config.yaml
model: "image embedding model"
num_classes: 11
embedding_dim: 192
depths: [2, 5, 5]
beta2: 0.99
weight_decay: 0.09
Rows from block 4 of a small image embedding model, named by matrix and row number. Rows with one number belong to one neuron. Each number is 128 + 32 x the weight over its row's rms, rounded and kept within 0 to 255. All counts start at 0. After the name is the row's rms in percent of the matrix's.
After each neuron's rows are labels from the 100 images, of 14848, where the neuron reaches its highest value: "patch colour" is the nearest of a few named colours to the mean colour under the peak. Only what is clearly more common there than usual is listed. The data: capsule endoscopy frames (Kvasir-Capsule).
# fc1: MLP up (model.blocks.4.mlp.fc1.weight, 384x128), inputs 0-127
# fc2: MLP down (model.blocks.4.mlp.fc2.weight, 128x384, transposed), outputs 0-127

fc1.234 108 [154 151 165 115 130 104 108 151 106 103 159 140 152 137 126 165 126 149 155 133 137 109  70 120 104 133 152 104 189 174  99 180 183  79 106  91 141 125 164 157 154  46 111  85 130 115 126 109 133 114 131 144  88 154  79 161 117 138 155 161 125 150 160 132 127 121 145 178 166  23  69 129 141 144 110 123 102 106  84 137 140 118 181 133 156 149 140 161 122  94 115 155 115   7 144  95 145  79  57  88 179 133 168 101 133  77 165  93 132 131 104 124 155 114  90 126 111 144  96 146  78 110 158 161 123 112 121  97]
fc2.234 113 [144 145 181 123 114 172 144 126 129 114 164 116 129 121 116 174 158 129 152  81 106 120 142  98 184 141 130 160 125 187 132 162 156 139 146  76 125 100 104 132 182  88 113 198 177 154 165 145 100 134 145 133 157 153 144 198  93 107 187 124 178 105 152 160 209 136  78  88 157 128 165 175 150 201 162  99 139 191 118 177 187 132 124 114 121 194 170  95  95 105 166 111 163 164  99 117 137 171 148 190 127 155 159 106 108  86 139 100 121 148 136 113 143 139 134 132 112  75 141 146 128 127 165 145 160 172 119 167]
patch colour: grey; orange

fc1.209 119 [150 122 107  80 160 130 116 121 109 163 172 187 166 184 146 141 116 165 131 119 130 111  68 100 169 117 125 130 130 205  55 181 198  75 124  67 133 144 137 126 162  95 103  54 142 119 170 126 144 124 119 142 142 168 152 186 134 112 157 181 134 145  99 141 129 126 160 168 115 102  89  94 111 201 123 129 117 155 125 166 171 124 122 101  75 153 149 133 137 135 156 128 126 107 133 124  93  95  58 134 155 153 191 160 136  73 166 160  89 139 143 123 172 135  44 139 111 146  99 127 114 109 179 166 125 138 110 127]
fc2.209 090 [134 139 129 137 166 133  92 112 158 143 124 193 110 125 155 112  39 133 109 137  69 146 115 138 135 142 157 149 146  96 144  83  96 138 131 109 135  96  72 131 159 149 176 108 144 174 131 123  98 171 139 147 102 169  76 153 143 107 137  43 139  76 142 125 185 120  98 123 214 207  77 189 127 181 122 195 124 121 119 100 105  90 120 133 160 124 200 163  85 162 103 127 122 163 165 115 121 158 135 126  91 123 103 116 194 186 117 100  95 117 122 106 110 105 136  84  97 111 143 123 158  96 116 167 127 126 159 154]
patch colour: grey

fc1.322 088 [129 178 121  98  86  92 142 101  76 114  96 166 147  76 133 153 126 125 113 146 143 130 119 196 102 160 133  27 130 126 100 112  97 132  73 161 158 142 143 114 129 157 144 123 125 125  96  90 141 139  24 101 124 116  71  99 113 117 106 128 107 158 153  82 126  86  58 139 108 124 169 101 114  91  94 133  97 117 128  78 102 121 119  69 204 128  96 129 138 157 133 148 111 122 104 116 104 105 114  80 108 151 105 110 104 132 112 128 135  16 126 183  95  92  98 170  99 145 148 131 168 180 103 100 128 128  94 115]
fc2.322 104 [138 130 118 201 156 137 181 129 188 149 143  79 141 186 130  91 104 137 114 112 112 116 108  95 140 109 123 145  93 192 147 156 125 135 129 174  96 100 121 178 131 127 112 114 102 175 123 149 101 206 200 123 100  86 181 131 117  66 139  65 136  71 133 142 121 102 175 105 129 121 131 156 111  92 126 159 128 136 125 146 105  96 129 163  96  61 109 143 160  92 154  95 135 148 147 111 127 171 148 176  91 140 136 155 144 232  83 120 150 157 142  96 176 134 153 116 168  45 148 113  84 135 131 105 121 128 149 166]
patch colour: black

fc1.341 104 [ 61 120 204  86 158 120  78 137 104 105 115 129 174 150 122 149 125 109 144 100 133 155 161 133  69 160 176 103 139  87  64  63 128 107 118 148 112 121 126 154 171 110 151 151 180  95 132 117 173 100 102  85 100 167  93 128  94 125 124 152 123 142  89 146 191 102  93 120 182 105  84  94 144 146 100 107 155  72 119 109  88 146 129 125 109 165 160 135  80  91 118 168 107 132  80 151 106  91  98 146  97 147 160  51 109  77 122 158 111  81  83 185  84 153 114  92 166 138 117 135 138 174 195 111 144 128 144 142]
fc2.341 084 [ 69 119 112 119 162  52 117 157 105 208 179 154 129 110 120 155 134 110 133 145 117 145 117 181 116 103 135 121 122 121 118 151 127  69  94 147 123 130 140  79 140 106  59 153  95 121 131 155 138 116 163 146 112 165 103 158 162 119 196 139 128 126 162  96 111 110 160 101 150  77  60 171  80 127 123 184 107  65 121 175 171 130 117  70  71 176 108  90 200 102 105 152 147  94 135 153 130 138 111 157 168 134 132 120 140  80 170 161 146 131  78 142 133 140 103  93 112 114 114  94 126 108 155 166 182  51 160 119]
patch colour: orange; black

fc1.148 093 [155 108 121  96 121 129 166 174 126 142 128 160 103 169  81 132 194  71 162 146 156  95 124 151 127 148 103 160 191 166  72 121  99 119 171 160 141  80 104 119 152  73  83 131 139 128 149 180 143 123 126 124 146 116 149 120  70  64 105 107 128 145 145 148  94 132 106 123 197  97 134 116 124 119 132 140 147  81  64 174 115 232 171 120 113 149 134  52 108 112 176 168 152 113 153 166 126  60 136 211 112 143 126 103 127 116 140 162 114 152 150  87 105 182 110 163 129 179 106 144 144 157 124 123 105 123 144 124]
fc2.148 113 [ 89 120  84 101 141  98 138 107 145 130 149 155 183 161 178 143 113 154 116  84 117 201 168 158 147 119 134  83 121 129 107  56 130 112 120 127 117 103 148 139  79 142 194 144 103 152  98 117  79 185 111 151 146 146  72 109 108  75  98 114 150 118 119  55 111 158 128 170 123 133 104 144  90  60  61 143  95 106 138  96 116  82 149 124 122 120  45 137 140  69 143 205 121 132 159 101 136 102 159 136 102 134 134  87 201 141 143 116 159 138 159 154 119  78 146 147  87 135 129 155 171 146  74 108 115  84  94 105]
patch colour: grey

fc1.214 097 [164 186 126  97 104 148 153 188 126 120 128 169 119 149  91 153 144  67 120 107 158  72  77 129 161 133 119 136 139 232  88 159 184 124 157 158 110  72 102 126 180  67 117  87 123 117 176 117 160 127 162 131 134  96 161 142 126 110 132 125 153 134 120 134 103 130 134 163  87 131 134 114 117 134 157 126 154 136  63 120 115 141 108 121  82 135 131  55 118 170 165 129  95  56 160 175 124 103  88 151 142 174 105 115 122  97 152 164  42 161 173 118 113 149 120 203 103 130 136  94 139 123 118 144  71  84 101 107]
fc2.214 116 [168 162  84 178  70 171 136 145  93  78  61 128 141 102 151 128  82 161 126 152 106 101 119  80 156 118 135 103  74 154 176 122  83 126 126 168 127 102 139 148 140 144 109  72 130 116 106 144 108 120 109 109 140 154  94 112 114 104  88 141 167 138  83 165 137 112  46 124  79 209 154 127 166 100 169 147 154 138 168 181 123  83 111 109 147  75 117 126 198 163  96  52  69 158 132 118 113 148 126 138 105  97  86 102 118 141 129 114  88  70  92 139 103 120 122  69  96  94 165  92 125 138 128 163  99 143 111 107]
patch colour: black

fc1.61 100 [115 118 165 117 131 135 107 135  94  95 132 148 145 124 141 173 101 173 176  71 162 138 102 130 120 114 194  76 179 118  71  68  82 132 123 131  59 148 184 165 135 156  90 140 149  60 118 134 157 143 121 132  93 151 140 167 150 137 129 137 142 124  89 100 131 112 114 157 119 147  73  71  75 151 107 101 109 119 156 100 110 159 175 116  59 127 176 127  79  87 144 163  96 145  80 125 106 134 141  93  90 168 178 125 142 128 141 161 138  63 125 212 132 120 113 128 111 131 114 133 110 215 124  86 144  97 173 153]
fc2.61 120 [145 125 178 163  76 139 204 142 137 107 114  43 118 165 129 125 179 143 168  61 120 133 151 148 156 134 153 167 120 150  99 152 151 159 133  87 122  67 182 132 161 131 129 110 160 126 141 163  83 111 186 158 159 149 141 185 119  93 144 128 128  88 132 138 162 125 123 165 114 149 103 127 151 138 107 197 140 169  75 182 180  85 137 113 104 203  88  91 129  79 167 134 166 147  95 127 169 170 151 186 101 178 142 185  86 112 105 143  81 122 130 116 114 124 121 136 106  89 128 160 142 152 158 139 175 137 148 155]
patch colour: orange

fc1.80 092 [156 187 118 121 115 111 138 202 129 155 117 195 177 120 129 122 132 127 164 133 189  75  90 101 159 143 115 115 126 224 100 187 167  96 142  86 152 113  98 151 128 110  96 110 137 108 164 131 129 130 131 111 120 120 150 136 123 138 127 115 122 134 144 128 117 135 145 180 138  96 160 144 100 126 120 131 124 155  31 140 147 177 161 132 125 143 124 110 149 165  92 150 144   8 154 114 160  97  48 129 176 148 123  80 119  91 116  98  55 130 154 111 112 124  95 142 139 157  68 111 151 138 115 195  99 123 100 118]
fc2.80 118 [167 111 176 161  72 178 144 103 133  84 114  96 128 147 116 120 152 142 140 134  89  84  94 108 144 135 105 152  94 163 156 132 138 121 168 103 106 147 183 169 190 146 125 153 164 145 179 152 112 106 129 174 121 140 170 150 120 130 189 132 126 129 131 185 153  89  70  94 121 141 161 135 169 145 172  98 126 145 142 172 182 121 149 122  91 174 132  80  95 125 157 156 180 146 111 101 126 187 149 169  88 151 162  97  93  92 109 104 117 114  87 100 126 200 139 102 164  69 180 179  97 161 198 128 191 152 120 144]
patch colour: grey

fc1.252 110 [107 115 144 138 184 101 141 150 115 152 179  96 128 166 133 212 130 154 215 104 143  88 128 125 137 118  92  10 109 116 141 104 120 133 185  88  36 106 140 170 115  89 154 175 127  77 152 175 157 122 121 124 112 147 140 144 101 126 139 128 177 135 102 156 120 151 142  93 176 125  99 110 176 149 140 113 158 126 111 131 111 142 118 111  87 163 118  96 122 101  71 117 137 160 125 174 171 122 147 137  79 133 177 133 145 115 139 114 130 102 158 211 101 176 155 107 182 134 163 143 137 155 139 121 138 130 152 193]
fc2.252 110 [127 158 177 156  59 111 110 172  81 103 102  97 114 151 100 140  97 133 162 106 149  92 122 138 129 133  96 135 169  93 166 110 159 165 128 166  93  71 171  68 179 172 115 127  82 154 100 144  70 158 159 132 165  83  91 157 178 132 111  79 223 142 156 163 122 156 121 127 172 150 126 128 114 103 101 151 139 166  83 161 154 159 108 109 171 175 163  98 113  97 103  63 147 202  57 153 128 119 127 169 143 105 101 132 106 123 127 120  62 116 111 145 112 144 163 130 142 107 144 124 154 139  98 191 116 106 131 133]
patch colour: orange

fc1.171 093 [167 169 121  97 124 101 113 215 121 157 136 152 160 124 124 127 147 165 149 161 163  88 139 105  89 144 127 128 123 181  98 131 111  95 150 122 138 108  90 130 169 134  55  93 143  98 134 165 123 126  58 114 111 144  89 172  89 121 121 120 137 178 107 106 112  91 107 126 206  68 158 183 173 181  90 119 109 168 111 155 157 181 149 122 134 152 133 114 158 151 122 137 162 150 131 121 123  69  43 167 101 192 126 156 137  94 141 150  96  77 150 104 100 133  69 126 126 160 100 122 174 204 128 173 143 129 144 119]
fc2.171 156 [180 130 137 167  88 152 128 132 119 114  98  73 137 102 124 111 117 155 124 117 111  52 135  79 147 115 125 147 106 135 134 143 147 209 181 120  99 153 139 147 162 171 136 124 124 133 201 164 157 144 145 207 140  86 157 136 136 133 195  78 167 125 131 186  87 119 158 115 122 148 179  89 170 149 210  77 165 172 122 152 157 137 157 133 104 120 142  99 100 130 153 163 167 117 146 136 119 170 154 142 136 121  82 109  58 140  91 112 117 153 158 115 138 135 176 153 116  83 152 197 127 167 116 123 190 154 144  80]
patch colour: orange; grey

fc1.14 098 [105 154 217  69 116 150 100 146 106 128 119 167 140 145 103 171 145  94 160  98 135 148 108 124 140 172 185  99 143 125  73 115 104 116 110 133  85 111 134 138 198 123 103 118 163  93 162 150 159 101 105 109 151 149 106 116  87 129 126 180 150 173  91 123 185  97  90 118 142 110 162 117 104 159 150 122 162 136 125 201 123 106 149 142 112 157 181 110  76 114 153 135 103 122  86 117 143  59 112 137 108 178 173  80  89  74 168 162  97  57 130 182  79 179 109 127 134 152 133 120 173 205 100 153 135 132 112 107]
fc2.14 079 [135 159 162 125 152 122  90 154 100 178 181 113  74 114 152 173 134 142 154 122 175 186 175 134 145  86 165 130 102 140 134 202 128 104 146  69 100  83 122 136 158 111  95 118 110 133 159 170  72 112 179  69 135 146 118 199 111 112 155 144 164 149 153  82 113  55 166 110 126 133  66 182 126 184 180 159 174 115 153 133 148 145 101  81  79 156 150  90 156  72 132 126  90 102 122 158 139 143 162 151 148 159 158 118 184 117 141 156 123 105 110 114 188 119  90 115  92 140  99  82 119 112 135 143 147 131 172 146]
patch colour: black

fc1.105 092 [114 105 135 140 126 133 136 122 109 119 132 138 117 190  86 115 134 137 146 145 130  67  88 135 143 116 136 146 110 109  87 157 110 107 123 107 161 144 130 177 100 118  62 140 193  31 137 137 179 102 117 133  93 126 167 139  88  85 111 211 109 124  58 125 211 123 108 110  96 122  71  61 100 104 126 138 105 103 168 137 138 202 158  97  77 150 113 106 118  63 140 125 136 143  59 110 161 134 155 147  99 182 175 108 131 135 155 166 125 112  97 136  95 120  90  50 116 126 139 137  82 155 141 105 116 116 105 129]
fc2.105 124 [139 162 138 113 138 156 103 108 151 123 118 148 155 147 122 125 133 134 122 114 128 140 155  98 158 136 100 159 145 163 110 200 173 119 153 109 121 151 150 156 188 122 144  83 131 138 114 148 108 120 164 210 100  96 145 157 147 127 100 159 190 157 171 106 114 110 196 114 124 136  98 145 155 195  49 255 134 187 161 118 120  68 105 140  69 134 122 173 102 152 115 118 150 141 176 111 120  91  76 136 124 154 148 157 117 139 122 119 121 134 119  80 168  71 106 145 112 131 118 199 126 186 112 138 169 102 135 136]
patch colour: orange