python train.py --model="image embedding model" --dataset="capsule endoscopy frames (Kvasir-Capsule)" --train_examples=42238 --image_size=32 --crop_scale_min=1 --horizontal_flip=true --translate=0.06 --targets=["finding"] --num_classes=11 --embedding_dim=192 --arch="poolformer" --norm="layernorm" --norm_position="post" --activation="gelu" --mlp_ratio=3 --parallel_block=false --dropout=0.1 --inner_norm=false --patch_size=[2, 2] --depths=[2, 5, 5] --widths=[64, 128, 256] --am_softmax_margin=0.2 --am_softmax_scale=16 --init="torch_default" --residual_init="scaled_by_depth" --optimizer="adamw" --lr=0.0018 --beta1=0.9 --beta2=0.99 --eps=1e-08 --steps=24700 --batch_size=256 --epochs=149.7 --lr_schedule="step" --warmup_steps=2470 --weight_decay=0.09
Rows from block 2 of a small image embedding model, named by matrix and row number. Rows with one number belong to one neuron. Each number is 128 + 32 x the weight over its row's rms, rounded and kept within 0 to 255. All counts start at 0.
After each neuron's rows are labels from the 100 images, of 14848, where the neuron reaches its highest value: "responds to" is what is common among them; "colour at peak" is the nearest of a few named colours to the mean colour under the peak. Only what is clearly more common there than usual is listed. The data: capsule endoscopy frames (Kvasir-Capsule).
# fc1: MLP up (model.blocks.2.mlp.fc1.weight, 384x128), inputs 0-127
# fc2: MLP down (model.blocks.2.mlp.fc2.weight, 128x384, transposed), outputs 0-127

fc1.236 [122 103 164 115 134 154 112 108 124 144 137 114 127  94 136 146 146  99 175  57 170 131 124 132 110 169 121 134 119 129 146 124  83 133 156 118  73 134  50  74 186 137 224 112 118 162 137 122  96 123 146 147 149  81 128 118 106 112 119 134  96 165 120 135 142  63 125  67 178 125 131 144 149 141 137 112 124 153 104 126 114  87  76 135 156 125 110 111  72 145 126 149 153 176  60 205 142 101 142 103 141 213 139 168 109 104 152 176 116  69  62 162  70 137 132 132 145 149 145 111 158 211 160 114 117 136 130 163]
fc2.236 [132 140 193 133 119 141 154 128 108  95 122 128 121 102 133 143 108 135  98 112 145  83 163  39 162 119 111 140  96  84 135 121 132 149 209 132 130 176 146 148 108 114 131 143 130 178 140 146 102 132 129  77 127 104 187 137 168 121 169 117 127 107 160 225 107 132  59  89 154 161 122 105 118 132 184  27 139 138 127  69 155 135 167  81 160 136 176 136 118 142  94 123  58  76 142  81 135 168 160 112 170  92  96 116 129 159  81 101 152 167 158 147 154 139 120 132 123 147 116 156 112 113 122 120  72 155 102 180]
responds to: finding: ileocecal valve
colour at peak: orange

fc1.316 [191 172 124 105 110 147 118 150 120  90 138 160 114 136  96 153 159  93 128 107 136 113 165 107 131 189 154 163 148 205 170 147 168 121 132 112 133 100  82 120  90 104 171 131 217 128 130 144 190  83 112 135  91 131 151 199 120 137 132 130 121 131 144 154 177  94 121 147 135 100 110  92 138 137 161 105 147  50 105 149 103 133  66  90  98 151 118  89  97  85 161 156 144 110 140 139  95 102  85  96 139 117 195  84 147  73 166 109  96 151 143  80 142 156  71 187 106 142 148 126 111 101 167 120 110 108 112  52]
fc2.316 [ 97 132  70 113 136 152 118 114 133 177 140 132 116 134 127 133 140 129 117 128 126 151 174 234 214 132 122 124 119 118 126 120 128 140  43 133 115 138 144 135 118 138 130 131 125 137 124 118 124 152 126  61 179  97 125 108 138 116  62 106 131  81 133  31 135 132 219 122 143 136 154 128 131  99 188 241 155 137 121  86 185 130 131 135 125 123  67 119 130 116 123 130 163 126 116 112 132 134 134 141 130 135 122 133 128 131 137 139 133 124 130 139 125  58 149 129 133 121 133  55 141 134 111 134 198 196 102  49]
responds to: finding: reduced mucosal view
colour at peak: grey

fc1.105 [155 135 140 100 129 160 125 135  53 135 110 182 153 141 163 153 124 167 135  61 115 130 136 165 115 104 145 108 158 184  38 163 173  57 111  89 132 155 138 122 149  92 173 104 157 108 121 151 154 106  99 124 117 118 130 160 146 139 110 203 123 139 124 107 148 115 126 176 102 104 135  41 131  94 124 151 146 136 168 125 154  68 134  90 102 111 130 107  80 162 138 150 130  88 140  94  61 103  65 102 178 168 149 174 109  67 196  92 127 131 136 169 156 179  92 175 152 137 104 125  97 110 143 140 146 142 123 135]
fc2.105 [145 189 145 121 121 141 149 177 101 124  82 142  66  55 121 160 201 121 144 138 120  94 137 138 144 175 153 113 177 129 144 114  44 179 119 133 138 100 128 116 115 139 172 166 127 113 137 142 101 108 120 140 123 156 148 119 132 105 131  93 129 151 126 131 153  99 110 111 112 176 183 149 118 144 131 166 140 151 125 127 133  80 147 136 164 158 162  92 162 210  60  55 118 103 189 136 157 138 160 101 112  70 112 132 134  97 195  63  71  79 185  97 145 156 116 143  93 150  91 137 124 134  78 182 124 123 144 139]
responds to: finding: foreign body
colour at peak: orange

fc1.158 [154 141  88 133  81 100 143 229 104  89 115 170 128 134 158 157 154 179 180  98 183 128 143 123 123 137 139 126 122 194  59 141 164  62  94 130 120  65 125 136  65 105  88 102 156  87 141 116 147 120 111 141 109 166 110 160 106 115 139 130 151 130 139 112 127 104 137 171  99  73 148  97 111 131 178 142 111 122 116 122 126 171 221 103 127 154 150 113 142  67 177 153 117  92 114 115  91 127  74 113 143 130 148  74 171 119 167  94  88 119 166 137 136 128 110 162  51 155 100 162 142 142 121 105 101  89 114  88]
fc2.158 [113 111 108 121 166 126 109 133 108 155 142 124 163 114  96 186  88 153 104 162 137 156 126 194 147 125 127 123 163  93 111 173 149 135 130 114  78 103 171 118 172 183 186 136  89 132 153 115 120 109  75 154 103 142 132 134 112 159 158 152 155 167 123 119  65 131  99 110 123 139 102 194 197 156 119 204 147 164 127 146 169 176 195 112 188 137 148 112  28  94 141  84 172 104 115 110 161 102 158  67 158 111 161 165 115  81 155 114 190 119 113  93 126 146 146 128  98 156 148 164 155 136  83 101 121 103 123 155]
responds to: finding: pylorus
colour at peak: pink; grey

fc1.207 [129 123 141 105 113 122 115 154  81 110 126 125 119 115 145 136 126 178 154  68 102 130 122 113 125 215 140  24 152 138 128  97 117 137 131 128   0  88 127 134 136 153 184 144 109 125 117 113 139 131  92 121 126 136 134 140 121 144 159 132 148 178 150 137  91  48 136  94 158 136 123 121 136 123 152 157 111 136  84 154 140 125 184 132 171 126 109 114  50 126 142 153 132 132 140 177 102 105 127 118 102 115 157 112 163 142 107 107 149  31 122 141  99 126 133 157 134 124 164 117 125 237 169 118 116  93 114 141]
fc2.207 [ 63 104 148 185 160 135 145 149 139 180 159 107 128 151 134 125 125  92 129 116 125  87 160  93 208 127  97 143  98 121 171 146 108 149 208 140 128 140 122 131  78 113 106 191 127 139 110 179 100 144 143  97 184 132 192 125 162 123 215  56 146  81 156 205 127 142 121 128 144 157 110 130 156 152 210  87 165 139 127 103 102 139 116 158 105 113 127 132 151 119  96 128 151 142 146 120 138 202 157 168 127 113 128 109 118 181 128 114 117 148 165 114 137 144 153 119 174 113 124 214 107 119 120 136 120 165  82  89]
responds to: finding: reduced mucosal view
colour at peak: grey

fc1.65 [ 94  81 112 109 123 138  65 117 151 157 121 146 146  96 181 101 128  68 220 135 163 129 127 108 107 122  95  73 175 169  82 156 154  59 100  56 121 118  89 190 125  74 146 167 196 122 132 117 196 149  84 164 164 136 156 120 117 113 123 112 135 105 104 141 119 133 155 120  72 123 108  92 131 135 110 150 133 143  66 142 118 171 102 145  43  92  94 128 102 137 156 134 140 153 167 101 169  96 125 151 100  85 173 131 124 121 171 176 150 137 124 143 107 127  62 162 135 127 104 124 126 129 152  80 138 136 143 159]
fc2.65 [ 75  85  88 108  92  56 147 108 142 139 124 123 179 194 154 110  97 218  89 100 146 201  79 127  73 100 158 143  82 121 149 124 137 104 125 133 174 111 103 111 159 173 147 115  94 152 109  95 125 154 115 162  92 138  61  78  79 134 145 121 143 117  91 113 106 132 112 122 127  92 162 122 142 160  85 123  80 155 147 146 167 152 101 130 157 135 103 175 168  92 152 134 132  58 131 143 139 122 103 146 101 197 138 133 120 109 135 101  72  99 119 130  66 121 152  69 103 111 103 105 157 131  91 153 116 109  76 182]
responds to: finding: ileocecal valve; finding: reduced mucosal view
colour at peak: black

fc1.193 [174 162 114  68 102 127 109 164 116 116 136 182 108 136  81 151 155 108 127 116 124 111 161 115 122 188 168 159 130 208 139 146 164 107 126 116 131  98 114 141  92  88 146 103 207  99 124 151 195  84 116 149  97 137 126 196 107 134 114 131 124 142 129 161 170  96 133 165 135  86 116  79 137 141 146  93 138  64 102 138 113 118 107  93 102 149 128 110  97 119 150 147 155  76 146 133  89  71  57 106 151 106 211  91 142  68 152 106 103 149 159  82 152 139  42 181 107 142 135 118 125 106 140 147 111 118 127  64]
fc2.193 [103 129  45 112 168 154 121 117 129 196 132 131 116 134 131 135 140 121 118 127 129 125 163 230 202 130 133 119 117 121 132 125 131 147  49 130 115 132 147 137 130 134 127 119 126 138 127 116 125 139 126  63 177  93 119 102 147 128  65 102 130  79 135  38 135 120 214 124 155 133 151 124 172  88 174 233 149 150 122  92 203 133 125 146 123 125  62 119 128 132 137 130 191 123 118 113 136 136 123 140 126 133 112 140 102 121 136 139 129 121 133 143 126  61 142 119 130 114 139  63 131 127 118 136 186 191 111  58]
responds to: finding: reduced mucosal view
colour at peak: grey

fc1.225 [151 148 103 119 118 126 125 170 108 142 106 209 130 127 163 104 152 135 222 136 138 164 128 141 138 134 124  96 150 182 139 166 168  33 113  64 126  93 147 148  88 119 124 156 173  91 109 114 177 117  89 118  77 162 117 173 138 118 148 156 163 126 147 126 166 123 132 137 109 125  99  99 126 115 184 137 119 105  78 102 151 137  98  94 103 119 109 106 142  66 177 143 122 134 102  99 170 112  88 107 122 109 200  90 181 106 164 113 103 120 178 185 120 104  84 178  81 123 138 129  97 111 108  93 122  58 109  71]
fc2.225 [112 139 186 128 141 162 105 186 110 103 111 107 124 111 130  93  84 202 112 141 153  82 114 111 144  91 154 111 105 122  48 133 127 185  96 163 130  68 138 121  99 128 140 125 111 146 136 137 112 209 110 159 117 131 158 115 146 105 123  83 139 166 106 127 110 107  82  74 117 109 107 167 122 138  95 137 175 145 150  88  81 119 177 137  99 118 192 126 177 211  70 111  97  72 187 152 110  82 135 144 150  89 123 164 103 139 145 111 121 116 154 129 141 185 131  73 110 167  94  92 106 118  76 180 131  92 132 168]
responds to: finding: ileocecal valve; finding: pylorus
colour at peak: grey

fc1.363 [145 111  97 101 126 107  87 158  94  98 151 147 116 152 114 138 163 127 150 106 129 170 152 111 163 147 137 123  96 151  91 128 106 104  66 141 105 114 129 168  91 109 126 121 188  83 109 121 166  57 109 143 112 180 118 171  93 153 132 171 177 148 111 132 192  87 152 135  79  94 139  55 110 117 192 150 126 128 142 113 135 132 161 116 125 179 153 158  51  91 176 162 105 107  76 125  97 109  72  86 111 113 176  94 176  98 157 114 140 111 165 182  86 129  94 186  92 135 152 148 175 172 165  91 110  88  95 118]
fc2.363 [150 154  70  89 155  78 123 106 104 195 164 160 126 149  71 153 155 127 135 117 154 128  95 176  90 137 110 133 125 160 105 172 135  96 142 140 153 161 114 120 144 108 140  98 123 143 117 134 109 117 121 230 115 131  70 165 104 139 181 157 160 142 137 133 151  91 123 102 120  96 123 133 215 175  49 169 105 149 142 146 183  85 122  80 155 138  93 141 122 127 147 133 182 126  88 124 146  99 111  83 150 158 157 171 148  80 196 124 145 121 135 140 138 142  88 151 121 125  87 147 127 144 116 128 112  79  95 231]
responds to: finding: ileocecal valve
colour at peak: orange

fc1.152 [176 166 159 107 130 122 130 167  67  80 108 182 112 140 115 123 159 138 162 122 171  73 105 102  86 146 150 136 159 163 115 160 128  70 161 114 108 100 149 145 125  91 133 110 175  76 107  86 171  78  91 118  88  99  95 177 129 159 173 166 106 162 159  98 168  92 105 146 156  87 105  54 145  85 133 137  79  83 139 114  90 132 141  82 117 140 133 116  97 102 134 158 111  93  97 130  86 107  65  86 153 122 178  92 133  70 195 103  99 124 134 128 112 144  75 184 127 197 141 143 128 126 123 104 109 116 127  83]
fc2.152 [107 102 172 144 125 187 114 119 116 123 165 102 148 161  98 143 122 117 144 139 146 119 159 121 101 120 100 121 109 152 126 166 146 125  84 143 123 132 124 157 147 134 115 164 110 136 172 198 108 122 133 108 209 147 157 141  96 131  69 170 202 130 147 105 137  96 184  86 140 112 129 164 121 124 113 145 197 174 146 150 196 120 133 110 125 142  80 140 126  78 148 159  71  77 114  91 163  96 150  86 126 122 172 161 126 124 168 132 186  93  97 176 141 177 115 153 178 124 141  65 175 159 129  84 201 199 126 167]
responds to: finding: pylorus
colour at peak: grey

fc1.84 [157 148 133  88 170 121 112 154  78 108 190 162 105 149 102 139 158 118 145 113 142 133 131 163 123 144 161 124 123 157  94 132 109  92 105 141 116 126 151 151 131  91 119 156 169  67 123 149 172  64 101  97 104 164 103 172 113 173 142 176 152 161 133 127 166  67 138 156  95  76 156  41 133 116 157 172 138  97 149 106 118 104 167  88 114 144  96 122  35 124 143 188 122  90 100 112  78 107  55  88 131 131 174 125 164  74 185  99 129 109 162 146 100 147  73 182 147 151 154 116 152 151 155 106 123  96 106 106]
fc2.84 [154 118 153 116 107  99 120 115 117 152 162 137 112 172  96 138 194 115 153 127 148 137 129 110  77 143 116 109 113 178 121 173 146  97 173 143 132 143 130 167 140  88 125 129 120 134 141 196  75  97 115 193 121 170 106 162  80 131 171 169 182 106 163 181 143  98 120 109 150  84 150 152 169 194  89 122 117 164 139 197 171  74 106 101 154 146 134 154 143  97 129 138 140 111 121 109 166 115 104  88 105 157 161 160 173  89 217 117 168 114 144 143 161 192 111 196 158 119 113 143 161 172 115 126 132 113 106 209]
responds to: finding: ileocecal valve
colour at peak: grey

fc1.289 [172 134 158  72  94 104 121 137  98 126 112 157 102 136  84 160 166 103 174 114 176  96 142 131 102 151 129 125 174 159 127 180  96  81 161 119  85 123 127 116 165  90 146 107 165 115 180 125 155  76 137 140 106  89  83 163 124 132  94 163  81 189 153 108 168  68 133 102 150  93 105  79 118 151  90 147 118 116 114 133 139  75 117  74 105 151 156 124  81 135 113 151 127 113  91 149 135  73  95  75 167 167 174 142  98  49 212 135 120 122  95 163  89 150  84 178 151 191 142 137 147 149 152 129  91 151 113 134]
fc2.289 [121 109 168 110 177 144 129 119 115 126 107 111 151 159 137 153 104 106 148 134 165 135 103  95  42 122 113 110 131 136 157 159  84 141 102  88 142 115  99 131 168 109  84 123 136 114 125 168 116 134 113 242 172 125  35  91  83 117  90 146 168 139 121 154 156 117 140 109 121 134 131 107 200 126  41  91 117 124 107 158 167 139 134 139 106 119 167 122 144 138 161 168 100 158 111 148 162 101 173 128 130 167 143 134 126 162 166 160  71 105 121 147  65 143 134 132 120 155 122  76 133 187 106  96 172  80 144 214]
responds to: finding: ileocecal valve
colour at peak: grey

fc1.298 [157 148 154 120 168 119 123 148  68 137 106 141 121 116 109 129 154 112 181  91 178 134 120 134 114 132 141 107  98 142 121 158 120  91 138 137  63 131  92 139 156  94 146 172 151  95 110  82 137  87 129 137  99 131 114 164 110 175 124 180 141 166 149 153 162  44 166 104 139  70  94  73 126 152 153 128  96 103 145 143 144 134 137  81 119 119 102 118  49 137 136 207 180 131  83 147 136 119  79  95 145 170 143 125 167  84 197 112 145  49 118 191 105 167  93 148 147 166 133 137 135 200 154  79 143  83 128 120]
fc2.298 [141 147 144 116 168 152 134 126  99 149 142 133 155 122 140 168 121 118 139  85 141 150 137 120  52 126 104 122 115 133 129 192  99 106 108 109 145 156 121 142 150 117 138 132 166 160 143 195 107 121  98 238 171 132  84 136 123 138 118 169 183 138 170 162 164 112 176 113 108  94 125 121 171 139  39 123 165 132 131 159 203 119 126  98 127 125 111 106 118 139 142 170 112 133 118  91 148 117 130  96 145 148 153 156 139 111 208 120 168 108  90 130  86 200 119 138 181 135 109  92 142 183 147  98 191 132 136 229]
responds to: finding: ileocecal valve
colour at peak: orange

fc1.56 [ 97 126  72  84 131 135 146 141  64 148 116 138 134 151 174 162 110 192 168  76 128 167 138 128 159 119 184  29  86 141 113 107 169 119  80 112  70 110  73 117 121 128 168 142 103 100  96 138 149 154  46 125 163 164 122 110  97 143 117 132 149 204  66 140  93  92 138 141  86 122 115 134 130 143 164 121 134 171 160 127 121 152 162 144 151 150 138 155 108 157 129 145 149 138 142 135 152  81 124 161 116 145 123 129 137 138 123 108 132  20 151 160 148  76 114 112 118 200 141 132 149 203  98 153 147 128 107 143]
fc2.56 [147 108 101 114 141  79 100 137 162 121 179 155 148 103 109 167 163 128 144 121 142 145  94 184 115 108 102 148 106 138 180 132 135  60  93 107 152 142  93 144 163  37 126 131 100 117  91 108 132 135 185 154  92 145  89  73  94 119 137 112  80 104 164  68 113 118 153  95 160  32 149 159 148 166  65 189  82 110 122 138 139 171  86 165 114 134 133 149 199 123 112 158 147 129 156 184 190 109  63 113 107 137 133 136 121 145 155  94 153 129 122  88 123 106 162 111 124  61 102  87 128 165 125 116 128 106 114 144]
responds to: finding: foreign body
colour at peak: yellow